{"encoder_arch": "vit", "loss": "softmax", "encoder_parallel_block": false, "encoder_conv_stem": true, "encoder_pooling": "attention", "text_encoder_norm_position": "res_post", "text_encoder_inner_norm": false, "momentum": 0.9, "grad_clip": 0.5, "final_lr_fraction": 0.01}
Rows from block 4 of the text encoder, named by matrix and row number. Rows with one number belong to one neuron. Each number is 128 + 32 x the weight over its row's rms, rounded and kept within 0 to 255. All counts start at 0. Numbers have three digits each. After the name is the row's rms in percent of the matrix's.
# fc1: MLP up (text_encoder.blocks.4.mlp.fc1.weight, 1024x256), inputs 0-127
# fc2: MLP down (text_encoder.blocks.4.mlp.fc2.weight, 256x1024, transposed), outputs 0-127
fc1.833 149:144168131104120130121117073104092110136178119108186118111087200103153130089202129120066121138165170154138122071116186130103101142085127195099132101166114073105147133146139097141152115133126137130131138083078157132129060109223120121078125146105135133120105118084125149145125131107164101138131116160108131102085146138184160100133109054124093131163095116137173164122159167140080123071091
fc2.833 141:131140127177073141137088153127170154124096113137111146071087132071141140146081138138166115079184125066119107170111073105134116137162138078115152147109107183168198136115135108160130167110107090138136079152113115142163161125147132161136106124123186183130197140137126106168135152132060133084101096169190110061148164106096101154107133146108128168114148136121098159114113123156107149126118
fc1.834 094:150079140167172131178069172106148131149087162121093131021171068082110105118103178066135147143105069165151120077155136187094127097137152105145120152157109209082145131148174139108110159171119225132138099103112193139143080149145114143151152182155093123139088164149151142138130150113105119161146136127113147146126115083154141112217081124152093146098101121096160203151161123098083099076099
fc2.834 087:080165123105119155119093128102129123158129169157126126195110147204192148088129088089108086128145194146117132154095154098191096137170124124159135083082155132145129132126141083132107131140122092143108178145090153145110164123175149074154096108108153130073164103086108165157109147139121120090111160096076130134099135119135102106090154168083075086144187135173134078119086165159174183149141
fc1.835 047:158140133140109177087095106143143112130164077113153124118079109086147143145088149087121087089115127100126103180134092154180175123157074135122134137162120138144171170144120137107115134108139021153121090107128158163090167112089121160176098152119193109147159161129152153092094164104065089142110105116124163096120084137119130156087139064131150104153088086177137101142097120113162129149093
fc2.835 032:097107107173113125179079112147111146114120112133112151084104180136102155113179146162158108169112150148160104050105167134104093095122153147138236102101150120089092058088122135119150134120073156085137164133188103101137056115149129133089157152119099139115134105114088105105154145090181104110142158113117144178149105123165102128143100160127123149081172124147081122138138124097109149123068
fc1.836 062:143144112143160135127182150067158184114142135130185143075156101156082138132086121144067188184197154183086099215060150160128132129120167121109158138126168144057117132171117099067130102086168132124118148112143152104123115165117144054093120146103107125149095082123064031129130037153138115132124123141160127119138100107127135147177117151144114135161128137105149167109124144107126182117147
fc2.836 047:145082085096113081108078119140112113128162132163163122150113094119134072071134096098129111062111101085156187094177102155104161121114110091141131103157149130201097082159079125132086177147097138118163165131137143208095116072139146135128115122104146097104125191160139234146083151146133151048179110099089179162153122160166154066081160070115143127108117112124117105176146138133147046182130
fc1.837 044:169128104125152173059133167148117157079141105068124182161148169123099146120161182093096122138136082082161205141143090107131141128140169111138175203152104153094133127162071101161082091160089032140122137128135143164108130090125149151130099127120091142217125082070109108098125129135112171135125100186115164085130110157125161114122150102111128131101135114125133103109150093179142108148101
fc2.837 029:122129140133043115177124113174116101173163113173133145065083110124149116159056101138098132062119195138034108081108173147074087123152102124117100052093122118144102079168152131086170213115144136083136105091152103119157146150142092093145147106126138100056146151157124111145159161158173123078143116114086099193129114126126099126169152138129139164168131156158100117156073162062132148142164
fc1.838 046:128102041160088135124132146105110149127138156119140129096096136112073131095121206109085133145174088169165172146125105125135035152126194117127162115151085066096142157138153129124120087157080072089112136136126107124135142141163152094111123117133144072085140102090109123122135113162182199157124167181160118083129125122102133100165157063113046154118111119120077116108171130120145111215177
fc2.838 031:174162133126170097130150114179144119125109090167149092129161118161154063184126077147114104058119143099101145117153156155144166101135073135093106118088156187157095113167076101154092173080142135158126159082110178137120108107092131115130081091132103169171115159170107137124122153077086122064137114091162153151139120150152077121125095193102167137192143121138163130129108162123084119110104
fc1.839 154:171119150141127110116114103152150104105194128163188148161158126135123128090112122102141113142128085111107099174138145095100140095102136185131145169129159109147123153107077096100138112093132140163130135120129114148137121136135095108064136140083176131108125150134125126173164120120165127168053126195165127144126179131148156076115137126114138131119174160106117095113097110146194178136130
fc2.839 174:175164096147097128098156081139118153090139146205145065190124044106087159134077187109151167118152138135128093092169169171142145130167171191125152125118121103111110161118100119138184096112118107153149109170138122105118094152105123166129153147087152129169135199135132119169109138125128136158169172156157167124093105156113126173155094103125139109126158093097069147113083132097073150114144
fc1.840 056:148092120127082181179110186118128078113111119128134080155100065067125136148105160138154124067060084118141078083163108135130086101118092155135126086154110122098097117125148176161105151143061224091102115136118069162119103152123145098163166137106087073073041126140168168092146122107198103141155130092098115145131131163123134094175149176157077158169107092138148145159090097158080143082151
fc2.840 034:108153141120169104109121072122125159142089144111127171111120183161124120116146086140149088169116178132139146160088192101110159149171139101141083171145133145178148104137070128108161098129146075194152138108173112120145144134166102170082117113104146193170198109117088089143148161130082122094113131109118141139131156062159092120084109100097159046095175133126140084105140167125167132150054
fc1.841 069:184100091152158161101110169203133075079124098145156164106140091150164139118129185128094100098095067104160141184131109144174118097094185182119153122194065151133123149177133135109088136140126061189129139125122118139123158124030155159195095134131128069129150103169149142130122134119122195173086119116087123106124097132094143092162181132201082096161082106183148112131166122111107073110109
fc2.841 053:092153169088098112180059106170099200156147079164136121163102098132171137144114083154152167103118108124118146067121197160113155168166089077127115093096210147150159056105123101098167160123130144142091162134216109156126074123202090081092180134086136189182093108104100126119136117151152140032088201155086103171204125114172120115117129107069135129118202101119148158144111124085139191153124
fc1.842 149:163118097106063146131202136168109116106124155103107075121107166154185202133086075151111118073141126127172207151102128150169117145099147131108103131117137193116168119129160150136103144127146101118123105081086109159088174160124193167143154109151110173100132075166135174149114106125131153149177183173103126167225160120115170136108139136117118153134117127132098133114120094165146173183142
fc2.842 172:155141157108132131180162118088131137122131072070078150129122085131098139119161123114123118150132159109114172156091184123144153136149088111128036118134148156134074151174122113078163122185083083070098169145115077079174108145158124130134076161146209141075147140166157128119142100076129042093151119172116170124148147178188126122174121123111120138082180158204184156120191068115103078113140
fc1.843 060:089111139093146152125081122133163123155196133136095116124118132151149109129189066093216109175113202123144102082104131105096127107088063095115121095043161110082107153088079084185113159149080144146115133123124131127179142099110149103124156141131111077122112122104145163141115112098121121155149135140120171160158110073165113104129120142144193165136127149092132167158134077024170169103123
fc2.843 042:177128141117135125131161103149101123104069143165141090160099122131108125136057187149093160090131106109138110157089097133086109169143147119145164106235093127156131149152147141106146143128146086117175138102203092131103149115144144145076134105141113122174121194198110059127167130091123143123105144133136089110088092217139145128128170140096108090117146125164107120077096126199057129166175
fc1.844 070:159096150159115138112127143174145122166115135164101123070160088082182117139096172124108102132149135143145107161142167132063133098138172135088123132149089197133120124153171131089169167118206155105158107118111125181108142117105095190211144117097156115140088183210166149135086186099128150102166184090167139162150138091156068106159112165116094103193100119151157208145137113122081116070094
fc2.844 061:096169209123160165151096164082155166158149128124103136149136145160126128096121089111119199135111118091053134112099100141145111128133120101148097132111148102119135146182077094176104108163120063161101168153097129094110103161194185064062106168127138120123143126066108133128131166105128095174088149139059141065141132142130108067098135091191107161079184153139141104064119145113166113158142
fc1.845 063:140117179123169073188154109152140130199169165142143116109110159184136111123149155126083078153112093153100144187131168151139175184131182161118116051148116126180139112139095126128111088164166078111116101107142079107111128101134122133057112091108179125110166092083083101103117107067109085145135161123122142089108122121123126194132120076138122137112140126149116123142182146116127102125135
fc2.845 054:158126165110130173099101137104118105134091138135125158204107070087110126120163143107126150107105068122086103096138106130125129108081125073137157146097093134079124165100154145167174196098155175218080157154055164140147157099136119123129115186152114085154101119120151101117054075163137196142122144178149115181161087205112192073170157191110117109131123153093152121142047122115130163142125
fc1.846 201:164142134173148140174148175097161155118186119146146067101135127122098153141126163148171152090101117103096167137148102106144152138111149085169154144129140145101098121183146181141104107104130165180149101144185129150155131093167106115164148118114108114117169183183123098096136168136088108132144116125099044112189049075132091117120158119111097181127161123121118084068118169148129148085133
fc2.846 243:109117140155109106149117185137089135094127130178141111122047132179097145193155147144129147097124135102112152108135091147138126181122144101131149163122221194123104117151166188083149090137111232142168129170154152115133144110128122061109096091097059115089134151205132132126131136127155075172116131167146118123113080102149112088094142136090110102127109094137144127115108174059130140096150
fc1.847 065:122117145113122111140129112122107099077125216136172133077133179119131130096129078129113071083161143149101182108070100115188091106089137166082114095131114151085193150099133115159131129155134132069056138168154124157116085140122144153079077154126086141113158117128193198151111144130141157153162177211178138164108141132110131097122137127112119124147115182108131130147107138124144124105101
fc2.847 054:156123122128128189100130136121132095129101129125087139180109116104153075120121181121119177174144063112136082161110167153138124131121124079136097122142105102169089133099138106134137162114148123191195120110111146157101123091140169135131097099130177138114093132105105043088113112115110114109087101108130090071171114209162138140105135124138096121143150126105162129114118118089094161128150
fc1.848 044:133083100084077191148084112104129098122092130132171148169118126114118124076101143106127177075106139119055110077140130137113159155091076113112112077039178090093162128157113110134112117115136131132099109143117133126142135105160121153120094183175155120125075108084152150119137104143144137109124129178120095085128125151129111136151132174118146142110131166106125093126095102155153155071163
fc2.848 028:140142160161141073127168192181127134152136078143115128115122122141125108175146169177126071100125126138188161166108122091138105095170163113139170144220046132153093085086168112119135138152102093129148150087188101115102093118103134126095109110074111105157192156196136097157116153132075117159109094066106152206100114121170159128100172112091132154132117114149138136118131136124104143151061
fc1.849 153:136120094106063123163124161113109143104144111138135157183133092101143149114175122125054108124101116141084140108152089146146090157140120108159105127195139068139114093163098134207148111156156144119129167102111108098137215158141135098129156134144178108083109137114177087119111149198154095141164071115125142117139142122147103131132178129080189165190160106134207130118111073110107106120181
fc2.849 152:169114089208136134203145109146118125123117146157118168069124092100132093172092127067120130114128100109131080159042117109081139145138170178094180121085110130117075134162191099109139140131120145135125121156138107131134077118153104110082176128091127142098134097119156178134130113109052156098122130100202164140182130191167123138139139067147142112118155151101070140113101102119105169150118
fc1.850 093:075146135096088138132101129109142171156119204150179128170155083131114105191124132124158154167098154140052149109153190192062139185128161134087145127104092126145190090113053099145135192169159154125168061124146118082121153125149126105148104177092152166155183129134139144127108095123125104109173134134104095095122118128151040101139115145156160174122155063110105105149104123127088151156170
fc2.850 080:172105147149166123125136107152102079076144159116103105093094173132106156106119201035106049151144106137101137128092044073132111144082095091187137097151156130113102149171148154110124103081085108099140163075139152186130104171180122121120136094092154104084096156159076132137100187129198110136118110158137153155162113212117153100155061123150098129120136212165109153102096082128186144120097
fc1.851 033:135095123172076171124098140116143098133119100162148176094145151114102190090060136069105106106123126082190189135094083195093169097098074120121155109175046155174158159120136134114128073153113150169142142138121164146115126139120133153146124189175133137159136178149125135129123115128089158132157121163126172078125096117127143064124134163093083144084126125164127157081156102164111064071143
fc2.851 021:083188118131181062126126109126124156145114143100103131149120118150156056175179112188193139119128148161047071139167203083175084119183149129140103151075180131091069078149104118151158185125141113111121126128086119130154112136135089125137105087061106154095111066101108078088176182155174115137084110127091096181151155159127120189114091095172156099196113131106140082157061163090181172154087
fc1.852 040:146136153218134130135102143097127074119122123173201183077125111156144139099103131108152100153087153143166112130144114138107153101104098164092147154126078134144121122134152136093111127148117180189114130047104203103103107185062136140192081130129078096153126090160197173142131133107080131116100135121142082165125144148107184110160101106117100110172102111150215169079095117095119133119074
fc2.852 027:076124149063119094144101165171140205139115153102074124185129145129188118136131123142151172086122102109091088125141178130151113122171142099162106123161158158102149106122102148153134161120128102096109166209158059128179116114185106120063110129114219199091134148105061042139150164177192116124118143147070165097141151064127053092128181120116160134116143115121089122143148104140152134135110
fc1.853 172:095094124083090139076150148100076170138103167111111113172124130130129127118156099135091114169135169110141133161190095152162137176107109132108091097141088145098089140062160135091079151148114108150111097126114150090174127124065117153127095083125122126207124115115145111098121078115126124104110149110161149073108162103125154190169089114100178127155115183165163089099195139159154161072127
fc2.853 188:094109169071109130152123088129085118132105102141091102128102137178136111114165179114170136100163151120184199146102165126107152131147147147085131111150045122073158134131113132119100163171148172114094106156103103139127147125172114218121140139169156152061077121112168115135141115139104112112133134144151152147140126112110165127111091188145121119141188121150118158146117139104086136118138
fc1.854 144:152117068069161091119140147090140144128122073110116160092124151085105105139190129129136130150119169113088116137082128157077120094101112094110149121179146075112105109160081077149136184134115072109075139146081112136171174144130131179122093155128137185133123142155126095102127141113164132141155141110204080108165107132123109131123192192148044100133110155150083115135102170148154165198127
fc2.854 147:159185193197194138137108103097157160156128162106123095074109120142093124140123100159102112207136111121182075110135172120127124165139093175121067139104173107131148173067109112117099165153103168148124071151050145166138125151096070100091068144156065070111123124114069115120116140125149130130147135077127140087129130138127130154158079111113122112120144111131141122123099130130127105107166
fc1.855 054:125088093120092119176121110095155132185161132191092151147142141103107110144133139127104106125067045098081154071140174201081098135103099188177121142121145134110077132141087120149112135138108173207150110068110127081155112091095205063094168163111137113072115181133067170107135127094108117135058149146141150135110085123134161122118168148093102163121129125113090123141169123108217110137164
fc2.855 038:133203145104177074104146166131126101114110109100110102132076124145125099110121126132144153029108129126166135167171115089150150149168149079121192105149094109140187144116153115111161125136156100124092155167100094165119124185130073139095147121151139063186117131114163051168082088142142185185167117166154113161109155142131089157118147154099116114160141139117172126124071155163020150117130
fc1.856 054:134143107127120161099093154133151135170114139103087118122127100082103103139124187104072134130158145086083150146152123171120086135182107164155162184141147188124107090130101145126103112109105104165158100111115165156111160116158166146120182158094138053086124152124118104099082127069108056087170129164110144123096139125125167160141163109121144123147085061158129088189138140159121211155172
fc2.856 034:141096076121077061117096135139120108153109150186162121103125160194190147153153062161171100114128123145179159084105112094149145149132160045129122076127106101110146109149135120120161161112123138127079159118131081125165149103137100082110140123119160127142130114154130125127168117120193160141088113063145128140137109136177096066142132149120131080139220153105122133052104156088147094123076
fc1.857 090:210165113096137087125157161141155147062147150112055120146176125119109201142146084137091034077127093140171154174113115132131131179132190167121104161183040135091139154135144145077068108161125072108088096138114160177073115128087128128099182100105118148153115075119155105115151126190118135151167147115128120138097147129120110148151115107136132147145105180182150113095151144156122110149106
fc2.857 084:098139111101099183117118140126124116142116131130149112099102134161152108134133160104084188152161168115154136076129141117144124117158114119107085147054203156129102117149121113136143141148108188093149122120128117109125139101114152104177155136223084153088127168093175147114134142114143100093127126115144117074121131148130164193118118162201085113121134085125120167114142088148143107102208
fc1.858 065:119066126101158160116081110143143115135142110144148184141143157114164098112121115104117064144161165117157157165093107149111182139066107125128108106058117149121146123161089091098076128123107116152104153168107157128145114129132198145143121117150100119151111080110100092166150116072094115177147141187122110097178151051120110085105073145095144152129145201125111121066145080112095117102108
fc2.858 046:136119137134089168150135187131111146140110180156106112083104086171136134167116181111149172107143127158067115108122136125123062142173122071165122110194101107115065107109156120129166135158140107116109122068193106125130172082146065135085099079106111141107134128151132103117138154158182134102120125103185154141064045246157183137144195139157149128124119112179152130154065145152125150156164
fc1.859 050:093172129146154139136160066141078168124125165150153144098120178163089151147172049120089120160095160147087096131100176140144139133080125116097128085077194107014128141133138139147139112106147125132131156108165213055195098079136083121110078165188157119089140148140097153125096115120111113117118138177120103173146136096164104144129096102117149139121134186104075127113126183105159119168144
fc2.859 032:197102167116143123133100138121162107094137088129142124169143044099128117106101197110149156093125076081152129175169115155090144136117129146117127138192079135198132153144131099159085159118127122152161098176086055169089131143140175093151134100098097105164081153138156132123135109111189168148132188110168152104141107141117145069151184126120110142139132117137160175123138071181061111126137
fc1.860 122:109135125177071229142119151100121166117095139153135143145189095107132136164157134151155156136118146165155190142134114089132103093116121113108157135114150116184138085176097116121076144092092148148093143110138063178120077148111133126139134151178173068171106165196107103095083109100158123119107164099091101136092170110123132079140102152148158132109101084161194135087172113149140095071125
fc2.860 113:135082209107152122123150099142112132134155183129140132133134180124127113110075127105102086111116138107113062143110132145105142091111195145130146107141174104116174138142131136150115129145132132064173135115142204093148141137126112049110107107154116147077105107083101127133157065107086126093130111153080117160142088111066152202142169158089184135110165126117084089181112137121128118178081
fc1.861 078:134154104133106135077123164131151073190048104174118129056163167123133068110174187062058177176229126097113131101137124150145181133084140068091083158123159107147127166139163097122125165140112105153107132119092105095160133099162158143129108118120146088100156065137143127130087154087110155087149169106182185137137196103116098121138099143138103109101119192107144166198105105096118139108153
fc2.861 066:133103155144136150123136123130105104099127118190117141137124098107156099203115070178184081081107100115106146112160092125159100142157159147074161106123126176136122132117099088198156120126156140126136187172140118104126124148125110110060065168133133203194113148119109129158137162142167133145081106124119073122128111153113201111157161090147094104122124125104074127095077182105153121167163
fc1.862 167:105106128142131155036078129114032118180141154116108068144138177097093094132151092116155119166168127146106131123148177062129097120089111190132178139130084153102150111138144081134107150060139169141193030089137111100124122043171118142076107150110067110145108086068100195118119092122155144148111130099087148186117080131149085121151142109087105154125115155175084077123129152108107144094090
fc2.862 149:111129106123159051176138114136162160108115136196109117120165068161164123138100193110210115090104175102167146136119087118164097169044151087111104125145143138164094156080187123122102134120088104131148082148135166141162106149163100134129126077122155166129123095150164067117110092083179143165104149086108170068065122167127121116136092103087078147150140104152127126120171088131122083130122
fc1.863 070:062139103192150088166127146127135184120135088101133101083110115148128117140145164102186099111123158151181144090163134153190082090121157138152151164175115089115122072093096102158092131192141126130122122121171079090111142121135157126134145123095150081150124089137137095098108112155180100137161095114123092143161116099198081196184141070155183119165098070088162188188174080058043091163108
fc2.863 047:166114115109090124133116136178144100171077114121132114145130180166124144157142118119043165146139131092094129151054126119096122123155085101091117092136120135169119150125131139139146113046117123142188158065167115177139148153067135150100139101176097096123124134144130168180078120125031159116122124104105188112092133161065116098108180157058077156094144171184075096081068174174174178112124
fc1.864 076:186129158103120145129145135116108132147138149167064087144081127134134119100112152114074147134151164158097115068116144102083135104117152140143129124162111133147093138115110086127127171126046124069081119141161111184111173137112180099119094111125080165091145106085072116138192134143096112145153104164200124104154114137131074154082165107140102125102126141183149077136105108167133196127137
fc2.864 062:103178130191110145115085113121157145131152133051203135116098140145109134139175138112139087198157111109134148125135117101117136107150087151148088110127105128069164147141118124084102137113170167183145038074096103154131123111130082135127106149116105078136145170220117107090092126130199075164112132091151163125176151110158143131164125160119125142126152106027116109114157176145127103132144
fc1.865 141:094157146127214141111138063124142153101075125081106143113101091137130126131217119086177191192090144153103116108177160110119129186161109108089158142113162158128104150128116088125123153087140139187149102050126096126131165111120149198133106080132117114129179145114138061052105142141164094050111153153094119138158115118133038151127100128148169136124157112132075124145134130088121120104166
fc2.865 132:159106104105120154129137137137196128116169149175182154153072149106148135120110182132117059093119135108119148107199084117155102175111122103131151081141120092151107104176122155135185124163076101098099107155143148195185127160165127112147152101106129086138102142148090171107094072142125125150128098130125122035107077150141117160148135107126082173151158087109135147081075126152140111125119
fc1.866 135:139144083109066126108178105092119083107140135120218127157147123106120135164121105128093099167101106132093128081114150130106088147053121119147127123178054153114160156107089115111197131123136118146119113141103199100168104132134149137122111210130170175109174178124147110154097101133131108137093096127126135106171072162110132122102127129141129098130136166097149145171148065221154100134154
fc2.866 138:155072146144175144189125122139119144111103192066069124080135150113124046093093164093126114194106181200121117101156145131107169098129114144137114107127225099161159158121099144125051102107094103079205134040089166178131116171100130116124127134090066121111117082099140087170107182169166116125173097187141170111121105112120135116115125168111140110091107166177091162136092143125138171165126
fc1.867 083:068078095165107204116104158081116094124099137164108095147182197105147158071157182117149100115159180174154139121105109079097165133154077120125099097078120171171136134130080134100120108088160119174078134154127139150119085149121178098056122120191106044138092166106087178088093140086130113143164127167137090119105193096152109091166086198114123105112130167127132096084162130124065091146101
fc2.867 063:120121147055131130111144124092125134131168144109125146088079113124115105146031109114097104147164140100080125136144188161110080114072169081142148083209103028107130131137186117186096187156127127110149115122165107107142151090146086158144129063156137151121092130159156045162125074135125137116102123109127132125136042159081197193156159061142208161171093098187135126129106112144161143122151
fc1.868 097:179130156113043107185071118158108173143092119172157159183152152111138114118166084125185130102116169120153139134139154071154227089147117135127198070139135161222159098159110133137087117105159071166115118137153108128134153143108144128104074090117142114184137149149130162131153068147189091091103144053113113117134180143165124082123087157114148109104115096146146124091155133163152140138123
fc2.868 108:143089175131081179089137165090095080107135208171195140157138097171128094110092182169155156160121142166096101123133152158116101166124160124110198092149126177062116110082131149138156155130127168138100181151124195150130202143117153123136113165049124143119138087154080097083125088148077148082127194174113077128106079092028124170158127141121135111120144107166094137161123106043154151117137
fc1.869 090:132118118155104130107104180136090096116101138118141079186123153088142230075120119140130137096094143155081175105075104100119134107153089148112077116131138135138114111095106127194128136107123121093117102158156116147139138160108107146084100123198165111111084194130132177134141140151163100150137104188126092135087129153147111095130109100055112136077132116132091121141115119147083125087087
fc2.869 077:176104170105112157138182098103128156117145096069104162162065098073150079119113131131107077095127151053185086160109137135085128115110158163113089112183093117151145135136162135115141169118126080173150097115141128151149094075173126181137175120134166107167133190129108121159115116092089186075080146121156110122159083105098127198168143104173134138146154156181143140095157146114165185119125
fc1.870 113:177109164167127175132053146142144155134086091168119169132184158137097114156141129082130152123092154074060172113107131174175096115161160155102182171168141155198139105147173128106094109118137132157061115143148102159125140102144129154192098097120156048094168091178081136128150197136165089099123086151113149114086131149122160152183213204200113119115082099177148115124175112136065139081096
fc2.870 109:106137175116076115159127074147128153143164076119140119123094084166183158157120068149137109152144116181170091076128095124112160170103106156146095100102150125077156137098122203123174150090151145102130151135144180172121108106130104084109125145127113185164101087108133149072125110182140141086073219136110082152199116047125165101132117085136097121139107157104127185160124114087128154139102
fc1.871 159:134132087143132171115139101131117129137138074169119184075097113116129071125140145138124123121126156121138151110144129084147143149098148062124162068154133077170175153114113102137121154072155098165098098115095127086158129129127130073141081135132102101100129216177155155123111124101159130144114117214125149145162095143078145045138141209155106173090156173131108170142123095130098091106120
fc2.871 163:181158095113151141102131196110141093155152123160190155103114086150135101133149098065123125161120125145166141128152154108148113140170127145118160111135094131138125100168122082127184118159100158174123114159136143128177094103091176121126085148150131123118172104137109168114076105121122082162088131114122129169092161121158114090108077159101157171059114091119102124115109120155167118152126
fc1.872 087:137174126144136151151122117103193126145164159092172181126162102137108101174120100138162168123158162091079137109136119136137121119090128085181106166112082118144118113097107127158092136094069096125184162133152139100102134128067152114123124089135167147120112120167134086161088109157105117111129130087106090089102085121109143184118087131097157126102159052179155159162156130106129149164153
fc2.872 065:166070130134121078144110151168104133149104113116110133124115112151142175090149112114134079151102120119151110166104086145102098137169138196096086112098124093113164061135164156075140133160159147094066098129145113118173127082141095100141149116135119090100135130076139190169191149151199175164146140124188161182159179076114126070180200148114133088113139126096040144097069080153120097121122
fc1.873 049:125134127172098122122146141123100122085084135131113128071204115128137182159083099081129114091080128146111100202098143153091110121147139131165129119194059169109117089080191155117147110087149103125153119143151159136084151140125102150093143107144112111124169119185073132194112134148136108117174135159067121120112178099138125118151128158141124105090097083162139154092151187185055154145129
fc2.873 033:095163135103142109142098125148158143127121104098119171119112132128120124140158116178166136195164159094153135080141135100168145112102138098091104149057184080101155182185110082128084128160146156104132087153095099115159126090102168101183141115149113145094091132080198132080176134127129121137101111062148160108184118106103120132152096098119154142164149128150085080147142046082141062105133
fc1.874 061:154117099112123074145132134143118107121136070170165149112093137102157090128110122162115124171120118147151142121115158140111096102135119134119093123119133061133096159136086157181138129124100197129126085069125146100116108093095125091098127115143173120123142160138085126115093123112111117120076112119153093122175161098151126157155134084147103113171139155176110143093136255122156076047128
fc2.874 042:125143098141087113107139137103137166154134178100100067149154139189131135091125137113119172074129166110176136159175106123126167142172129141150185137160131132128176127118096111080128157100100085143100187181098085155143117227117141122128140126121127118153105105153115159143140129105138149134182110127157141136073059130137110086029183164087136167146121112109146166106111119165105170179097
fc1.875 115:111115113117119134077112100158026059123106141108104111159130166133130142092173128136120121086114126095086132120131140167157097125140084224132144138193136147146148107141163113159149129107098162149100109173157135151132042112094132168120140134131193101139157153118096120112098147117178113197123123151084140184104117107114133108085120117180155148132117187095093142103152088207117188112120
fc2.875 102:183131171153110062170085162114173139106102093122102123135093113069150127121083111126175139192182200072179129109113144098054167088097155135108122086123113125218108067095106157162105148144122069162164110082074090083105144141140129161150132099099087162170137077147152128154123135135129136143086138157136130109147129142092111074138147098125077066178156145133062085149113166126145132156156
fc1.876 101:138172136119166136182154161107152173078166136111139136091124136112127094120180110139154116159110120139181167121120088123170094051100132136132142155194141048173095158099144093118142093170107145125117127118125081123138112085171168130109126104145152130162103106136112117076128079106215097144130081108112153149139136114108129113152188183162144118140126088178157153103092047059114102084138
fc2.876 069:149118114117186136151119070164093122112122081139086169134134085167135117129092174142114070083111080132089122122113151133112165183127131162112155123077091160139099099152109113140154095114140115181113139164160173137119134108125105129121141138152118138110174170110110093111137094102045162104126190204088170148141087137131109162108095124112077163093158108071084125186075165163152108188078
fc1.877 063:109117123089095152159115068146090109119065123154144186084124196140108129104114154094179154131075142102065092105075137118150167140125092099111114164129184103146198126171102126104066121116172086152040119091164184072095101126163112151124082145109125139146128148129120115113159135147094098145127107182164062121125141184151097160157128097090158113129140182134175086134121167163082070140073
fc2.877 049:109145157233150108094116198148151103149106084112105108107128109132108108136179168159106104086099128116168124129182104096101099069150124126176135097159131132131057121047144138151149155153088160107192143143133044149145162148114132133107130095135098118137167097151141087083134107075103157107113110098044161156151107140108142118111182135100105188169075131128100154106116138083194186092120
fc1.878 028:088087125133110093178122125128125130107160165122188153135181142140110124087117135117094156093137103095134084080132141133158104067105162168127151097089127150165167144121136093124106154142149206178083167116115036132166113142098146124139123104089095167103108111166145113104121125105203111093103187136176094159070085149076184152157140174130087120126107096115173159154129073109104083120129
fc2.878 021:128160134059168105078154114116122071128113099147107128181063111151183092143151123141163127069182120134104153152145106119125154179128119058120140110179124126132091088092148110114160097136140096162132125152188188180103120129168142115063090156140145108166125096102096094110134120157045159152145105162097129124176148165188100120079135121131140106148153126083163113158097145104144154122148
fc1.879 056:113157116156070145125070134135129160171171160154118108112115157134116177131144163146152073104085123112162189109157134154135112132147109155114141104096187134113116103155150096133150153170150158152162119160140130171134123139143071169140147136111115206108155162197178141117136114120129100104168143172103176210099083147104168124144149112110159120075145103095121097129178088096106156087143
fc2.879 044:133090156093150112141098161120133116111078172128136143164146105102165140144098089115104181126094139137104062146095168110141180095166164077156134143189080156148151157156131149147144066122135118148087105108102124116136153121135174078108094165118233059115092098085125105142149171101105119124066143096087072083185188127135122082126160103131108102151167119131156126129117181108168147145079
fc1.880 085:086108151094147122102151114079160166109129124125214108113077143160100111136146130109111159149131084142170094101145162139135128082131202148130152104088096113175125132090101166197170071126157154080149125195133075085177132122134142142142134104132192087117119058106072163176150155133162122152135128073135135104153100153144076103130102164109162143170183163145136171157170163110129147092106
fc2.880 068:099114110143142156114130091162121097078124140126084123149137082122118152117111137160150097195107135113081144168110158122146133123059047104149066171237120121073130085148166157114111171096126126143107134073152155163099075113149112144150150101107092156139164159150145062118117150166079131054147099135134080118134161100144125105093106106207141040108067122182118144171138144148157089149090
fc1.881 181:099126170091100132069143091050109134129111196111135128162164164105081159094194143147120083102112167181121176123090120160105156140120106090151104083132095120137129157143096135088090088136139115108119112102060136090084138165124167169186099091106166156093074136130164149156117166097095129170188067168093133110139124137135149128129101151153166153157094121127092134074163180123144148144123
fc2.881 203:162155085127103138157141115173104125168094132024143131114085089117115126111133148166120102133137137101129172163109143134108094133141162098170089199105095136096066111160142074108142162164100157100153115113105142121061152132116154139130133185146134116128176070139133123144127123096127076114168140168059149091135153101106119130131107157116161038127177124185104198130072095158139163137126
fc1.882 060:110116159129155112152131143124165176155136168162087107125138108168136133142166103131093112135102101140033129146121118146118065156120128127133102116155142127130082135126115181193106115146109166117179168152163095145158134133142131080137150154167094110099103108138070117156152117104167080178179156158047177149166158092141145130157190184168126139137146128141049085141136186114110114109161
fc2.882 040:210161131143135153152135119101108073089117086071167192148113109020107119125068133117171150116104138096207140153125181126051184156124131162116113116126121105164180127158148113097149136107176103153083077125075102118108110109137093134135170108149133081141097179101206164112102140100096172070104147132195102150135095157113140123123102079123135107098145160116180137080133079165105148132131
fc1.883 094:160170172244082189112064146087123119070144140129091137144065096143147134117101135140092092093100113125126135124171137189138152098151113121163109129171039150167101139169135141114090155116124121191149101125082120132093120103072131159162138183152076121086128057146121135126127094111121128095186184132089170146125142150114145074122148153161109102180101075137144122120157067102119159092165
fc2.883 068:078130123059181090110153159127136123192114124096132161114154150148142135125132100143117107136103130135070092084062147097118081131094124106159114146113196189117138134130102144137188094118100141106112140121141078142141059174176126121104171126093198151179151124117137130111147140153155106135028074098092101099157101076155164138107129122113174128087204158088182120118140128108141118136071
fc1.884 057:122153093118157126106127131154101093147109156115118066101093190123138114131236150137126093118117147180111147118121157175125047134177180165114136127110181112114123104150147130169150175144124108145144100111153121163109153071172063176083111156129112108118160111107176172158128150126136125101215126200086151178118132145143120158114184071158131120102113154138125090193087149156112152089170
fc2.884 033:144126118166110150148148117114136114078151106165136157130130124153118134143025112110104168124152125054152152111094087112116178100109106100129164119161071133146146153123126123144107086082121132118149152091109113109137145154083190122159134100095163126138130112166104119093122086119112134086049095095145099053125112147148124098166101115110120139211165147072075148078157161102165138160125